Weights of a small image classifier: norm layernorm.
Rows from block 9 of a small image classifier, named by matrix and row number. Rows with one number belong to one neuron. Each number is 500 + 50 x the weight over its row's rms, rounded and kept within 0 to 999. All counts start at 0. Numbers have three digits each.
After each neuron's rows are labels from the 100 images, of 14848, where the neuron reaches its highest value: "top examples" is what is common among them. Only what is clearly more common there than usual is listed. The data: photos of arthropod specimens (BIOSCAN-5M). In brackets: how many of the 100, against the usual share in percent.
# fc1: MLP up (model.blocks.9.mlp.fc1.weight, 1152x192), inputs 0-191
# fc2: MLP down (model.blocks.9.mlp.fc2.weight, 192x1152, transposed), outputs 0-191

fc1.289:444511531522494462529569551492485486458504495545387493475476455573498579516375460518471588545478529468480535527393466510568507550540485456494474456494440547451426535432448636456506512574492554542605456477466404569425529495531517532469545376472455509491466474511544608454477536523531506401537442507496489519422508406471528581450500524494419545587529458449511513521442533504465466498486509598375493475411478487438419495550494474451484449525505430471537550424434464481558483402488539460453513470545465509485437537506586386535505535577504465490468505436435408527576549402497516507
fc2.289:502531460493538491471572500490500447523508471548490616446498549547533477506481568533516486447518478471507450439487551440491423457500526518528585500499492507565490477445407347547476477504514499506414397449513503501630442524477484467461450502469562498480519605564494477483468489509496454494532506486434454483458541445592573475493459507521527532461484445500515577479535354491600443479458535566476562451481488578553457470407497506384465567510510506556532462537492528533407541516493483536575410510401413464529599486576443510488555496401533543472365453511464484404474411513592401514
top examples: order Hymenoptera (48 vs 20.4)

fc1.337:500499576520486402480416543446517553500468521529503441508441561536437567465654529574439543504485534499499555480570532409520451480431448509561531508528504604447520515517632594515401532483442581448509480545543506597573535599517491538551507545558485531402477454581483445470616454471553402505523502528434450477549479497455484520542483476519568503591459479493521418476531457502499433614547473503388524363495475483506530547496489493593390571490529468498484489533534496443499436481507467452490537446558520478489563446503478492550551459576507427524446439487455475498437503476460453551
fc2.337:503566463473502466472470505482435432490613519497484597629434469537472527576475475460516512494500466471474530556571441468543513460531505451472414460534459519534462492509493442432563468518523425425522472525529472448431471469483416611499493451473528534547484536425455486567483566518493491479506454489480408563516461437572443549498473438498502527435522592538454512475429435493569550444430521436515439498518445658536557465508564449479475510539429500484553531423473508510417429445400442514495536443462479487324471583613557428412514434483539440504527510458511550502602519537537504444
top examples: order Lepidoptera (28 vs 7.3)

fc1.314:508520541409523460496440502544419509523433512544542446479518451532465496441538516406583535541494535502461485483413581468539508397540523481462444545507332560498548420551477483518466472455569580506474496476456544554530450463598557519563527505528485460551435528438423521618487487649513500510493442449498424559493466472481472509646461585545554526450464492540421502507580469562583557459572465450433579488518525574489493569444501605554517503543474448497442505470518486523590564536430516500538484548488501484540572449545457454503515594513415508569473562456554433503446519537491462504
fc2.314:507537496532442537492514478464460517520443459551466620516433512538475514518424446489540564457440532449562601322486496603497596545445494510513391499446501500472440500559548457463499587489391498447423452439457483417395518534424505375531537571519465510493430525508437507463503552429423497496542444542498580513432487492506523623393557455479506531524627488459506531529537448467487494507505510486481478496606459448492470470474443476547514450472578462504512517572499518481441455489494537548493504454461516448435416467492497466458500514532553579531557496503500530456528492541600637562
top examples: order Hemiptera (34 vs 11.3)

fc1.223:427501571432498551525568494535484505544487488561552535558462493584512501581473408476519516481503510508472512497440501497471513494479464542552560591467429446516453449551479526524481514462459555451539540492486454469366534536445532592474405458545475442460502429500493488459459412402590542499489513591554371466426533438558516508488484318492583524453552627484533508530395419532493486521519470512423504474479447537415484495467418545544436515453593425406531466574490565549459493505506535472529511520537537527533476589533456550469478469556457489468613472486605511480565491519540559514
fc2.223:466561525569414515538508555426467551534516513487505476504513538473385478568549533527536511571524519497484492611421433466528492575473477396584484498522541522566533527516496579523419595513553466589443533540577508502510447559456470491392437426514469620495497477479658454427529498470483434602493509445481465524506549414565488534566438452505426452498476528480508453583491481505461438503455473543551524540469476495478474453446506551510548551533537512465468509490521556488504503508509451457465503409539396545535447391476397491448576481424438494451550511610462512389567451507502396510
top examples: order Coleoptera (41 vs 16.8)

fc1.498:491518538497502528472513483464457560481555426372530416467498603560544452511526483441481547452506470428460508490498457496482491512519507398499616473429525496523499484503545565472582499465415384508572486546518484506466528433541535425400541499443545548489547490575490472616491423489469526539490535493464483454498492512511531460548486470496516395549597446495532575577569510541535531521564502519521562559527467438571516410545563569515445495444431478457456547526462445504472506540399552491605406549574499494462439517427393546427539477504473569468563523466436447556497548384436616474
fc2.498:514530440442503452550497511485481474448561459513584486472465471536473518466500558515492551438542554440406455492482468505510506526396533497554458487502486465501489526602562443512445474563550447432388588552497526504402477612450450616556501526509568557474466491504513516466470462574490487496505374517545522522492593544571448538466539515476387560600563484492446524473607504537456530460592472436481547462572544567431477436539503547531608484578598486490528488494491495499548458412452371513443488465547465399531469433555572549506507562470501483482414413434529565494494559489478460462
top examples: order Hymenoptera (56 vs 20.4)

fc1.620:508559537542458453539552473510504568487447425523460452431476474476495537463549527428401475540552467498483458462518522433524625505446429499658468515417520500395510566516490464524514411572464481492468492526474472527495538570514449609557439456448530486463589471603465387539495472499500490491560488405488514502409534504425476474504473527506505507612540481495508471493487493538549526534562486502535443530599532487556462478483564580521501524585566449490500582431654448409489485443428479469464484515491541446490505496514462415546574550477556531473452401544552525502651552455523536525
fc2.620:516507442460484482536467535410492486473498453562461578613510513539473497475515502480418499512542601505600517547499512457500478441560391523555491470471479447585504542533587515519465584447565494464537432496530479575550436508483496584544464509480516523502518547476559579366430475516559427483475426479421369543535462474575469559602502480520470462593524496492391545373536521591527466491558503488450464424475497444518542427445500429428524534488419487437439453514506533505548481568482557476469432531389472500369493531492551582468448557536426512539560518486503538424446510481521467494
top examples: order Hemiptera (45 vs 11.3)

fc1.621:518465481488473438494466608437562461503518397520439398547499483583514482525418488481442567461571498465470526566546466569440527458508486546495533588440382527465527450515500425523456457446519499488464486477472545474446441466498429523486561487553503445432496464404511514523344556453464574580509499452450526554472412529457478505410575530542485500534471531396567456503462496464529531528576501569546421467435451485485495484485392493480466505395489542461474432499515453450428570528411506463503458602472377480569401503432480449577457524464459507422436473559543538524542508516433478460
fc2.621:474536518525559523494533496422568518507520557487530532506488506449614495401488527481525450415468569505573484507449535515520467535614473535503403499533571527429502515468559712524577416514451500408483544476562454479478409570511566535502508543568455527531496505527485439480562534493439459491482539467426561564500467553489528434500477561432463461352505544561485443500515442508476443495447421567461386515446406549504548486466505455551410479512566474526495521407463499440553395459501531477495572511539562573424563454519501499510538475449507527542595489440508424497527559555470492486
top examples: order Diptera (75 vs 30.7)

fc1.410:492522528522452602490563630546454562455485564518607485486545522478520562496468445413564480438492613594446499505482494500662491484508560508509483494520436519404490455481492468548532494514527553548485518470505411541521461487501470528555513550402471563611540549499497470559451519497484535525586482453533462577486483472513559546545473482436535547459442534407486523442523498509449552408424422500489536502498498571408435446464488454508556452499577433490569466485425501567544544519464465559494429497523621554474570563525517460348566458535546441511413535495492521561482492571502470416
fc2.410:443442599420511585562491533603454490413489401521485468462421520470463566426468591513413444473429498476581507486599470515516503506468512414462461435505475507523448429460555435465515523509516482519532492480495513457459467490507463491523600429485399404522481470542463430441573491517506475494550529494496644477505509563489439513468617520479515495537551454537527447485519505522483431532551528419581551443417574489517522385606500522501462491545482501693475527535463522466518530523523498507509505465492499387541462518509571539567499549498511511559566430403545549510506511470475531609
top examples: order Psocodea (35 vs 3.7)

fc1.719:441603502512422392499504568377509585507543535459479529514485465488514547540598531489565448542514520528508522556601518541350418501551460449547527459484416495506536516459453453508499474449564496460427512506469529555485523559548485465485496502414503538422546467427482535437488551543538425480541606541553550487468517523560507459486528606500497446517473525509443603469539559495467562490637507471550426425507515487588499470490629482539477505380544305553493498443521417541506535530489492478460528486543466544444524491542517493487537538423516546465546557437492442534478465445478490487
fc2.719:480479527497527436586498444508481409518440366531483439545476435424545406530514411482412541516381451477432534550502469443543463424521607521503483411506423524501512570510534505544533466420518568574462483497498547427367414482475523425509553518470532448482479520467588561454514510501520500574501532513505381418522452476577550518393502489509406496456485512523547447468571506438534582484471449578541618581497495427453539482556471510536484470568539561534526533487525531535585569496570496518569456537542469449504487475521464476549468486548544536522425447591457508432489517555545556539
top examples: order Hymenoptera (43 vs 20.4)

fc1.384:547520475535394496522531614507531512464516548513610472498521486529485491488486480551550431534620461441464503452423384572490519519564520425553518447407454462471478561442483493546609498420512434483473520487447475551548570535504483446508486494456422514389521504455593498467543483566528467460598564521590409549523505540557485385476443491529506489440449483575429471512483599445498468495547466537490524562516518580529543455477528500419550495459566426437427589472553490467596594499519536534527487490627569576572512619528506514535538505508543509428562464494479475500521536492566489519
fc2.384:501515577518535539494504520462549460543494545528457497634444483480504498494513506515498570535507470505478461432468588450442493416427471420498454491449486514494483494566506476461540379521465545500533418550485493492534473473543619485439501592490538492491471450493483476535427547586557451602463547496440554570599561513557432557523558571503495464465501435488481423578544378592583487398483484598595477514511386474499524491538492413437482576441485535579478462508572504478478500521486555563608481526438507496442563582469483537411490477525496550582417497493498366506460495483430513537
top examples: order Psocodea (38 vs 3.7); family Caeciliusidae (30 vs 0.9)

fc1.495:511504486489581500595429511440529497406581509493440419483503435407458479595519518490482546554407567479442468461529474428424450485436425543552503547452472499539442433540517426506536439569507453537454539463466441560574514526468530444470565473590523497415589570490413516466483493468539611508480479441447492529533506524546462396445526377453609512501512491533487521455481533481480489535554442461523546435354527464434561492489559436578477449539496551409487621465437443530535533509502526433515577547550499437570492486483514481489489536429533416553514482560513579432482503477492484559
fc2.495:530494527383548427490541528447485544508379408456595494477416543488500523504526481537490542494441440503549540498421462495448513536442503545437447554530498454468442486559501606506530482570523479409596556504507501479487491543582514544507423589497459518491410443478416502507497482505565480461492608549480514533466550443532474499545426510529531481568542533486495464577522454499384579518459537525438539444483577448485541537566526439422550592420414467490470567456561527494542490486483544559427397465361494483484499529518470518563458509600638485474575463476477454602505449498475520436
top examples: order Lepidoptera (48 vs 7.3)

fc1.302:631472554471543529475444647508433492567390516489444446505483482482529447492414586478485482553458548464449544528495443435380392468583568535482508534474462472412518535497382538504468485439474541476517474488386545485484560594419504426493524455515475496527539555532488510397520449513492525517468413542526490525501466646464554481453473483544442508425449459511441465489491473450573544532503428490542445512521578539420519469451483513465629518433524499438478451448443506535475580543474452533513532435584516436582578535432444481463459431464493581493482500484470516471530514552550545507
fc2.302:495488469467537544438463482539498425503599545469413497451594408573569429603518569522536512517558592520490557447482447508593551562453585547435410441469606461479470488407482463532417481528515616516510628537491423491517426505512492465488520492509472504478509526529530479545491523446499369552432420477476580428537435532477511469527453480454486505650543578429467580510509424542495507495461443444408562470495372439511523523546504499490495507504484490569463471449535515495462464518500510580497460523507515582525426549446472446504559503464486484544505406457514469499461526597524472442
top examples: order Diptera (92 vs 30.7)

fc1.90:498574550482496506506493565476521517442440530568542502500573503431454540517495489432575536546474504493443470482477532493640498459429545546450528569474429532508419425474556505559528484519511513568458462480432483582570526411549572526438520554370425527539490465501476546595433522508393467494498533432496436523482475458535493457601526521466480513500487487450551503532533580541464523428547411404509525486541463555472442475466529432513620502537463416462551559453470480586551611494495451527466444422560540529444582539506416515447602550547489400535541509536496564537439542532511494373
fc2.90:473461636478470536500498526453411477516478443465589543506413510553524567465522527479447467492389556495546547494550419538468557545534525479407405485480473523487483486481524522453497570521436488531508526544456496367470398499424403451569606458523525481499519491523426494416508499488565435494540520470516551535526455554543508505342545523453474510510535463520463499537570494419476511572494434497578512435434557519496537425526458426428463471473579543602487566534444523436426461497503535507415512519461413415530418455535535436515423519562567567560542520423556543467494513474537472583
top examples: order Psocodea (28 vs 3.7)

fc1.227:585530473499455418453419453437495347516565490425446499528480487508439470454523460430373575443503491564489554547493440433583401520535451470524455426330444435555447564435461512458487513520490485412542517414488452543435486472552416498499494571523459507553479542481497429505480478503424500502514500543505548478501518445465480453509500591473513472548601468437554565434505461574515515495467510448529450514561490569507519427511476553493489445466473409469482509461410497442453459480498471473465526514501493497526553574555411564564509466500546417498478385468539456504413430526635515484
fc2.227:405449602471543573427548485456486526503442466480456484525588555561530423560496507441523397495526486580448521503524506543435486433493562600473544464420487520481563505511475497446477425482468566451544530571510541455553504554463547502576460491449525481430500608546459540507490431483604518587407287506432439529530445558577434497512547440544474533560509498494518437532544600474512462505517464482491493561586436489490550513446500590489455497482512463509559504490582444546465407466530476403386515482542525537491422374522544437515525474499475480454458460528503525474485515530489484473
top examples: order Hemiptera (39 vs 11.3)

fc1.266:524489526565548507493512476505484526549467562454372496453527486414514430456508505421547488521418510502538604462499517475539547537496506484427535464428549489503461455489476474590532644509525607485520467479560523478543612516663523518475503436526542471528601480521468428497546508540516450576553511500565460567501373516474532475540463555535445490532596543501533587415466466597497464372480464428429484440521523529455610512578476577546535432495530456493547560497513595482463499521549454519519548495484563509536511431423582538510572445561470596567506538456465501527501518531486512444
fc2.266:464532494510513527461451410613478480474536464518434417511503465586493546526552510496466510488532463432427518601554506434551526532489566482394539453475445544563464494429532475512449524601418464520564441488530521531464538507478510471483466467519478434531452493566557398511561487499502418517497425551547518521528481513505463526534539454488508528585488376490343456441506521442505507492524630562550532427486560551491417534472546477553539508543413539539483481491533485476463474462471504568362346510640503483551440488515594566421442432508540514535512486546493496415507534567452471507
top examples: order Diptera (62 vs 30.7)

fc1.744:601404579532491356531502555516487451432494582493554481511552522528482527489580501522539539539573533600513508437503555524460560492473568452507359518463495497482555492507574462495483517435438500474541480441472471527450516548556481531498534461486532429496448555436436463549422477539541506479448629420536512584440388520529499454536428494490561518448393482410522478512516532515532491508426458530468512491463542459512565541425538614503530423543484466470536467540476454444564472534533474540496435526505490549513508518493495391531598520648476547490592374610556491464472498538522507464
fc2.744:564506419518504600455538511519435580510535520463495513461565487504520567526528472488482508523497490513572562437497476447505512477420537508505447430486550586468515480598513463395479516439556530503532471541559416473445567528456527451550446539512519502450534508442561451443605519502445544522485415476499550510486445487550460498507532529520511497564468628571479528440518594559481487491535489516434506567488529499471522431454554468484528498515428452406454474551541466517516496469538585501622465543444484354669451513460426503468604460603498556570554531556560548394496431432425552557
top examples: order Diptera (69 vs 30.7)

fc1.490:457575430520557496464481515456585453575504482598507529519495545559463576499595447535580495530528459456476533575499523468559501442487403438528515506529556530515450504480509508468459524386504482504566467579377504497507451524547541437508535500468493420421584500471479367478506518418441442500502485466576478435475472557528587543452538542405472529505412515504566557468547433515474518552447468492534486525445445412449479551481518564472511509535548458529352453387512467440531469593439553571428405494455512577500489467573529495411431499507434475464534497470405543527586497586502490516
fc2.490:477414578518366508500412519493556560543472599477498628542568509452465370520470498497462521487506469428433502538499525462391536457567482463470446589523482486546518510536563519517503443506517522633512487464415498541434512467445495531433468500462418519523534540482510488443530493565577531530446474447597483535508495527584433466443448511483530502508487522452535565540426456522516462489516569487456511583429518464514514485470425401456545411406580504478546571494446459465485510513458425492479503572457594516547417509465425448438496512544388440499608543582583437471521468443510544483
top examples: order Coleoptera (51 vs 16.8)

fc1.739:520525603498528462564500514505458560512489526540563441473471445530528472449479578408463496474452463468516482587444445511560581497566531426503517559548580468480531564480476536599526566469478527524492461535508494517576491615457537452568575517551375588583460546498583565416484377445476518549500528474507451462469471499491489514427618526429450586474542508476579419469515514519438564496529525524492425396475542478515560585552507468515629513484484590505430564516453467503490447593446515416461537475533565477527523439467494544569544428523564551532481457449490465504612434480489481526
fc2.739:561413522524479480457470494412470447415527613500498493466509551463469566427533454476556529443393404530519488509576532514420507477508423445571448508485527527541505515525497491398523502461578604442542543521433507450538507439507564547463511417569469492481402368474532535476516552459549528456475563515505483498487487495519507474582451419504410478442433574486532506471479506544492505488468497389554521578486389523542536443527464462575454476410421497473593452365503467440496473584519516506484527463525398474484438558523485452536571437543484502544412557544506592474458585500552457544
top examples: order Lepidoptera (61 vs 7.3)

fc1.338:471508425489505530487427481526547542434424460495433360526528487573539470498531531482533587451502541441623475447457432557430509496491435410508465508496536517539403531563523640505542555553549529511514621526486471434510516492497459532509434455481481473507507526493428491549564430473478470536479465481525463501581485530541478427507466525516519497428455464561484471447521544479473493461472513467390622405527479442409540478485548564514489491453563511541465544524459499525354529526491484473530576522460584483531401609438479507516450610472435508539479595460510518626540519525490617521
fc2.338:490478600482622524529540483483527498558480482486482518387432484521460459474438554552532564588420483516478428520486538480452587547629517457567550539440491495485613441551443431458421553488535498558497514464462568482491563508527562468499455532553487531495514477502531559513518460540502512602499456460513453479566498485474537495530557486513508523509494504476527436551435505503417573518576512525541513456456435461518453467448445531637456460491471478350479481633512420483587535487464443640388454518510406493531537545495526557542403483515564540581458559435485482456561507460448534454
top examples: order Hemiptera (41 vs 11.3); order Lepidoptera (25 vs 7.3)

fc1.128:405482545494533515455453475550570504549548467396447503564475489466506532460477522465585484477559467506467434458579518556514548473468413556586505454493470472465539445427534456507409572443534600480546569470489490581459551527544498479458420544490557550525507522490531496528542400533503553514524509452472477381511533368570643555449489596459530563539484386539545497554562570512513611465560506460576504503553441517560471478461423496519538499487454540438516531482486502417516510431555512460480506506497551410527572583516491510610517490462477432555451507535525412490542407416416465498
fc2.128:512521518544506450431497490442487551539471501486486441431500516600570542534506475507512464561451506519476459491544471473486430482482438545452403513495449502533539420526410399508485482457453545502573468506563492426584555575524451546550618463517430567446519465519588466541508516522497432580475469476526536420521524458448513515567457455525353526586534517550560440628567499531565525590457543383484546495461509520550460524512457513611566510602424482427457515518526507568464488574485517494444403578526434615441483546528486532429572554532474427514570523510453496526473509468521584535
top examples: order Lepidoptera (75 vs 7.3)

fc1.570:507470587492479548496497538496490558572485564558531541579542488554511523565490523462567533535614602527528517541576495505469487449598583534509541485545429519477581499513511501502443463478484427468467446483493603516409460503510501466435527457543561572469578425526405521595490454544553544624560430509516533507496539433565466552543457511587492487504469474589522575515554520491462441564529502502655530526405502466560428519503509535490501605532497508514503555541460468471538454491417439541516513461462508490444462592496447413503469405508460596487468571567375505460559559534543438447
fc2.570:488534580541427485537492487456490502452604475537466544601521502540517504449526447410563481521518468495474477522606572492503580565495443544466361511541496493539469517524470477487492478458507529491565466454503562394509448509486486442578493409544582507505566582453487451521490562475539519384499590512531488538433518540564542488486567565484488511491492563444432451494498571516512477455437392474502531387469466469500497558482523503536514427517545442526535514427393500529545611411471422512620482409525472514453386415499586572560506480474444517572460583385561501496508498450494522542
top examples: order Hymenoptera (71 vs 20.4); family Figitidae (29 vs 1.3); family Diapriidae (26 vs 1.3)

fc1.539:453524430547492433452416481543454465551444496474419535539413413559512623580557520562474497511581472538543595528424457492527557408505452584545535495559428480405480492431591450478510530539528454515548573496506472497527526463480435426619493540514386489491484562563440464496479415558460458607613494523563459473546477476564510566462534529462546552510539378519539489535452532461522444547504427576487558500466565547568491500484479506452527444532542508556537468570497476403453513476481532520479467599496530522434447480508526517495524552508478444566498503574516575478601413547472545447
fc2.539:512472456449494473582459418491579522503552468496509641611553543475490431401465489485511579451540464541533413504541467515492455531587522468549467451440505465487487416440600491541623566518469540490496529543467503560514489550486503500395503470422539464450464571471597452500611516465525591526502556521513499477471537461528480461579477437464588459613523577467540469481534538585429553503486505460506507627510438472430547492495478489464513468578559491429508452552448449459565511516546525491425549606535519470432490525470475432536432495546524548548433516556527437414581452437477571506
top examples: order Coleoptera (73 vs 16.8)

fc1.199:482430516609548463481419521437509507588574593506488552463530501530495448539443562621463471523539463390528554497609495446515506543480463503469557523392526573493475490520509436508542574546496567438559466485591461509612501461554468510574466491491508528507526468517465451494575474541532543569467568529592473480448465473516504446537528546516551510548529493629493356392523438595481474481458546491465486518532431459498473562583471518501485583444531515415564546441433481442435576511435422554523555493450478580510538475446544495450567505521505442603444456467519560431505567514486485470
fc2.199:538554483459461440488498471474563459545450488521471541519510488541454599602649486480439483475559509491479444498519501496549465443450471475498472473480432548438535479431507470521425491590308460511491473522505472423483519527621441509565520446526512547531470417557607503520502499517562429406498510503403525445513482548520461461553542524494619516490419497516364560437609430589439462525482523458491521455459601604527549461485540529448502449533508467532492521546597488482511414459538476608457465527562439529537453522487541456481490499505467469429488571547450461437507503430490492518
top examples: order Lepidoptera (43 vs 7.3)

fc1.174:528494464477547440467480506501493470457506483486418398491396511467485418452442590508477460557525422455496513530570472500488558450514413568558481544488478485461440597545447483487478503476386513470466445474396465500570532416471521541537466578472478512540548495467539503515335529549579588493486479381498501442562456428346551441508518559464561465506506554447519485488520462508510450545562405479470433433435493436517567483468526445470423470502470403446473488466448485477502584534507482463512432458551481515534467495553604476626537498467473467485545403487529407529501537491554437427
fc2.174:483459545514595445545488544496504561540489591458513472506541504467453514522508450489514455468562483526527523502481495428479491467540455485405447577442506505478529539502452565524441500462616517486480569490557425439478511509480455500496445492553486525485493503476434523504417519524538412529485455493385635531576443583523450487463389567472470484444549506454460417540502555395606444525614535471492501453511593397507500474533486459439485536512513510457585473428664506521496496551466515488381581614571511581522516438482542523504500595445499516449532473471496598465592568494443469465
top examples: order Diptera (65 vs 30.7)

fc1.265:475430483500533494513503559619479556454389498552515490491386540566491427500491529507435419459456482541472566480531419585477513525458494511614522624573665475553509464474546530494479542481520528492495427472475477492473427421537591439527496545463450451542473512451593586482516504494533496514519486443477471534456421521528543495462431575524485476505509548461484428538592443436509437538399551490504430496435483483499552465459445517511472443574578562429503562464520504585507456498476433399502508511445540479579421456554484504583434488396492417471460424526507428515559470432528432523
fc2.265:474469441432572461560474536501436510424579549485445421528527479468417575475500435515481531534513540494530489486473510543496535479562481444496487531491415559505400469531496600536471527480507484473465585561567461528525501567557452567577552441532483582518536464504372571514447452513415613570477542412461460522519550472519524420519494464421456580559522495552535542453423455389557462513511485486566474492427488312521456519572477525490483521475476521559523480504448486472492525576519470441427507495509425514512519449513588605554487567476542494579468399556599566532479533565441475490
top examples: order Lepidoptera (54 vs 7.3)

fc1.161:495396505386444532507514511449452357419579483492432475509526476447468464514385477498429442493442514534547518462536493463492550546614570579520499534512409591456542605451514498534575488506490569496464470477480581475511549510442576500491540378391493469456554466549551530504523442520419506495531463539505477523571379510486598543595509450474500494422453517499422557507450381480560558522504565498460514454412529566430511502511517542526452507499513523462515440465454555487593495530455513491439517383430439522594493517456577496563516497585534484499471529516497492442496466470565464465
fc2.161:567544517520443470389444500607494527514519521517466365477457489473447501570513467499518556568583536530375533449593449483494547481482478482496483464471478542542514466463488595578584516483474551483502505469443605524515475458443445488505449538453477584555459513432481512605564533503499587561494548513590485503471479471486448452481514497512460503508489538528539532516612486581443420456516537483518502495498444435507615483427521507456508519448477523540467544530528508458383568518511563583495443543522584593535519508570482467341467587509377577572523427442519527482500537604453515485
top examples: order Diptera (68 vs 30.7)

fc1.627:546587458456548485524481552403539461539511524486489555539520553462450404443544566451495468446492541492468569500553462530490351509509502558575592517461507493494477516487520500512542516461494353530449588455451541485596497448512523550419453520483472444498529464539479428536473495451485575508509538477479440527514563493546482428508561395533506397412513484474563506482496444498533508448460494540462450444413522567524602496465555513497408538590402405463493524533490506517486503577463590573384531597525460515458439574499483602565564480534519411433469511564459454437576505436451478493
fc2.627:500584565446470487556502472485439622503466520512561524410433533455538605545509479502506514452465535529621562398502438526501491538449397589475463567539480488503454422502559609496492585486456532462408548501470510469405562555491522563571443561526430470479527506515468503418505531510472478509479429514496566540456513497491488512400470487477423516557557474524503530522535548481419561541492560423440488518582513510499453488474392412508463435496590526556533440569518510532418511557537424430536568459437578451491439529568440492504420562530547530484622484435457515530471517522614529513
top examples: order Hymenoptera (76 vs 20.4)

fc1.449:463528562482550526564498529541532471477469556488489547502527463601539453539378439467461530445553450473475547510481394561592518635510468419567371512530459467562371472527472527513492483523491525537513462428556482504528529470541489596442497420453545558498452501482522516617534560511529533484524488520467563474535544515557477501411503472502511407605463490540449531509417510555430488474483473459447492494413485496527556479470466521455495517484502475489436548407415472508495480473531484392536449457526517530466371492433578405558445569476502421517495458651463463496579530440487502595
fc2.449:538455452492668477416559476429491514561506469476516534526506475582479535452469504489475527529420453502508452451470612529475387447529504566501497514509505571433513448446461545487524504523478470463454480509469454490461484468513466493500487560509506458478522491543477544540435487562494407478485556500507472416472549489514494494428501485479538457468499513490438466476575413489548336483504430532497579465546431521519399474464504464394517465560421505520514467561496486577526532574486429623437422574352426473560574435537453558408456468452576568552387497518475467464379511508534502452
top examples: order Hymenoptera (42 vs 20.4)

fc1.467:491469432456597520440513514477420495468511374585448565511437481558516574444534426429568483587498480507450490586452452522484453555474441503573599545512508555432543541463509459497416600494469518432511536482553431496462537452450473451514513567445502477433604449490479508493472512415434552439471536529503468439481526509488531507427582534424461474432512492603528464469337463479516375486508450509507463527425452495513418559406463493486504553469513542479476478554580461518414455462415440551540442424427464525535515514479528501418521552464479496481586550498409529502475424563461478494
fc2.467:482542554566495510574465550552497466502416698497520367444478484467411542548416560482435411478510514517470527444486473528539504510509557514423406467544485440584423479469458560532531482554516461460455499497473575565513453512502439476465488421510475520511522466509505508547462511558552493580504337472566480511513500480538510531551419459510497501514484543488570567532523494497483481551540538507519557583566511595495473516433596513506466523601474563512507495532439453495480501446556482411368531522628530518496440482542555485613451459551477467430475477545504401532526520506440406533
top examples: order Diptera (65 vs 30.7)

fc1.222:621530523563448602505493510505504468476543483510485535511525669500508448534415453559545515485600400474532577435448475503423480532529516447457493491490570451508469469524488531533541519495486476386456550570510520503485499462432522454417474436571541497487597510598480468498580436448472501495571486456519472525516405503557441486543519473415449522497490498573461544495502615471479468452483507508427574469491410490448535540587611462528578568395516515539547620523497483509419464575479550420503503517489545511556537550544448510580490579544550505514516522535461544365554521493473465581
fc2.222:466546524500639519530420506497538451520454483479486528504532497571472503461455479545475612481466536496537460526481487447510535491517402480493579589445443502487513482542460495519472467501580450595405623486492501452581546538576569477525414485512424571498474487496458508522469458533512493576446499506391471486500546530519470409489565529419493495489502489481472426520414521478551563518499624551526470515542460600466365503459574480567558551466501517585528468546489498507573502479505564557514470490446517459580475502450546500508468378437541478557498519368519406514541397417457634494
top examples: order Hemiptera (35 vs 11.3)

fc1.457:537486448551531452486486536478456426475545456554465479438585445492490572545418605419454511491485453540417414521468490517488440516506591530627440664496529439551448492443567498508479503533448530448552564521534404414443542509489404469467500487496417490524435557463556494525458485556575494525540504526445440544458460494457413546502474423525527534572439610476549502563421430444498444485495536462532447499570536538521488497552469561445418479484424365500516451532539433464536422456569458523432479536580473495520497502462539520570465506455471418442428473560447449471446515455520502464
fc2.457:498469574468376508503541515515543456456507562518453547472535495550565426497542473527492491478568485514530495696547488487560487434544456537378493426481530507423536598491480557469518544543582429489513551531417419461426443542471513536467506425594445491468592465490543483529472474501571537519524487505587491468500452584554497497517488512521574537545437460525547573527575517489447445511408477554435574571538453423537560546457543489497478560529506525334510447498473530482485532487431587490392604481540586416466522520526429494415454506593472499493520479485458501515498459452474498530
top examples: order Coleoptera (39 vs 16.8)

fc1.72:640526632474478563508510463467431487466502465489473470482436549440454499601459526475472514479503436528438488497460531401459551502513495556461507491473473487501493485540523523565465489509480580327480494468494367522455497499543527414377513608549499465466503436592410558453505521547471523484484514456489480565531439441514469538522490499579489493369416363517481472479450566547444478529485600462434603420562467525582538450503500592487528502470551485482503561508445570562494583569502480371451482473503456482543463472491471551536562592530482470500482546522482480498525514531485464525
fc2.72:470540418493449564506455549512461447527486550494508509505558503562498415502473442496536538493594520461420521465491467517413452561480500467502550612427520464563456492471411575530422588500567475547601604510439561457550506430499541475450526509511400582449551514468446485537488457612534472505442483534475522544491501431424579484431578490500553500523524532480506471552508491577423515387503529457499381499511471507469518538460576479558522583425436564537508430542502514433495503520432493563524422422522508496516543587512437463469440531533563505525505412421489411481569449387503619464
top examples: order Hemiptera (42 vs 11.3)

fc1.636:472454601457415542576463521477401548469542528550528530507447511484492600487494533570463477494572535379527506518525447497509541518486519496530513524507510473535423400503443500438519484530523485619544455464468542482500463519505523533431497453491624570490590491501543595511502404456475462418464582524437439550503531514459494463602487520398404538576474463516471565543450579611519529485480554549424427484528408482542486528431477561551447508529487587589443563476504494521507505463493472417482436461536603505517444386541476439476520430484503461477480525481376512560524418583467540474
fc2.636:598568454517467442497514502475508447583517474552477545536523491469646470509368526506525526476546491453600583468523492480526477562491415533471503514502511530455499515535522552557560513484529487461478495480548525569400521512461526593528565464450466540497446596539490426481565447543405549551519491452601476479444454496509440517473540468494494540551557526475558594514483542513421494517436415487574574506517473623479449477528468509514580472509605425456459466477455470488453498505550540550506526479370470480441543572470448466431440459468535513548611557514553459484473657585500420416
top examples: order Hymenoptera (42 vs 20.4)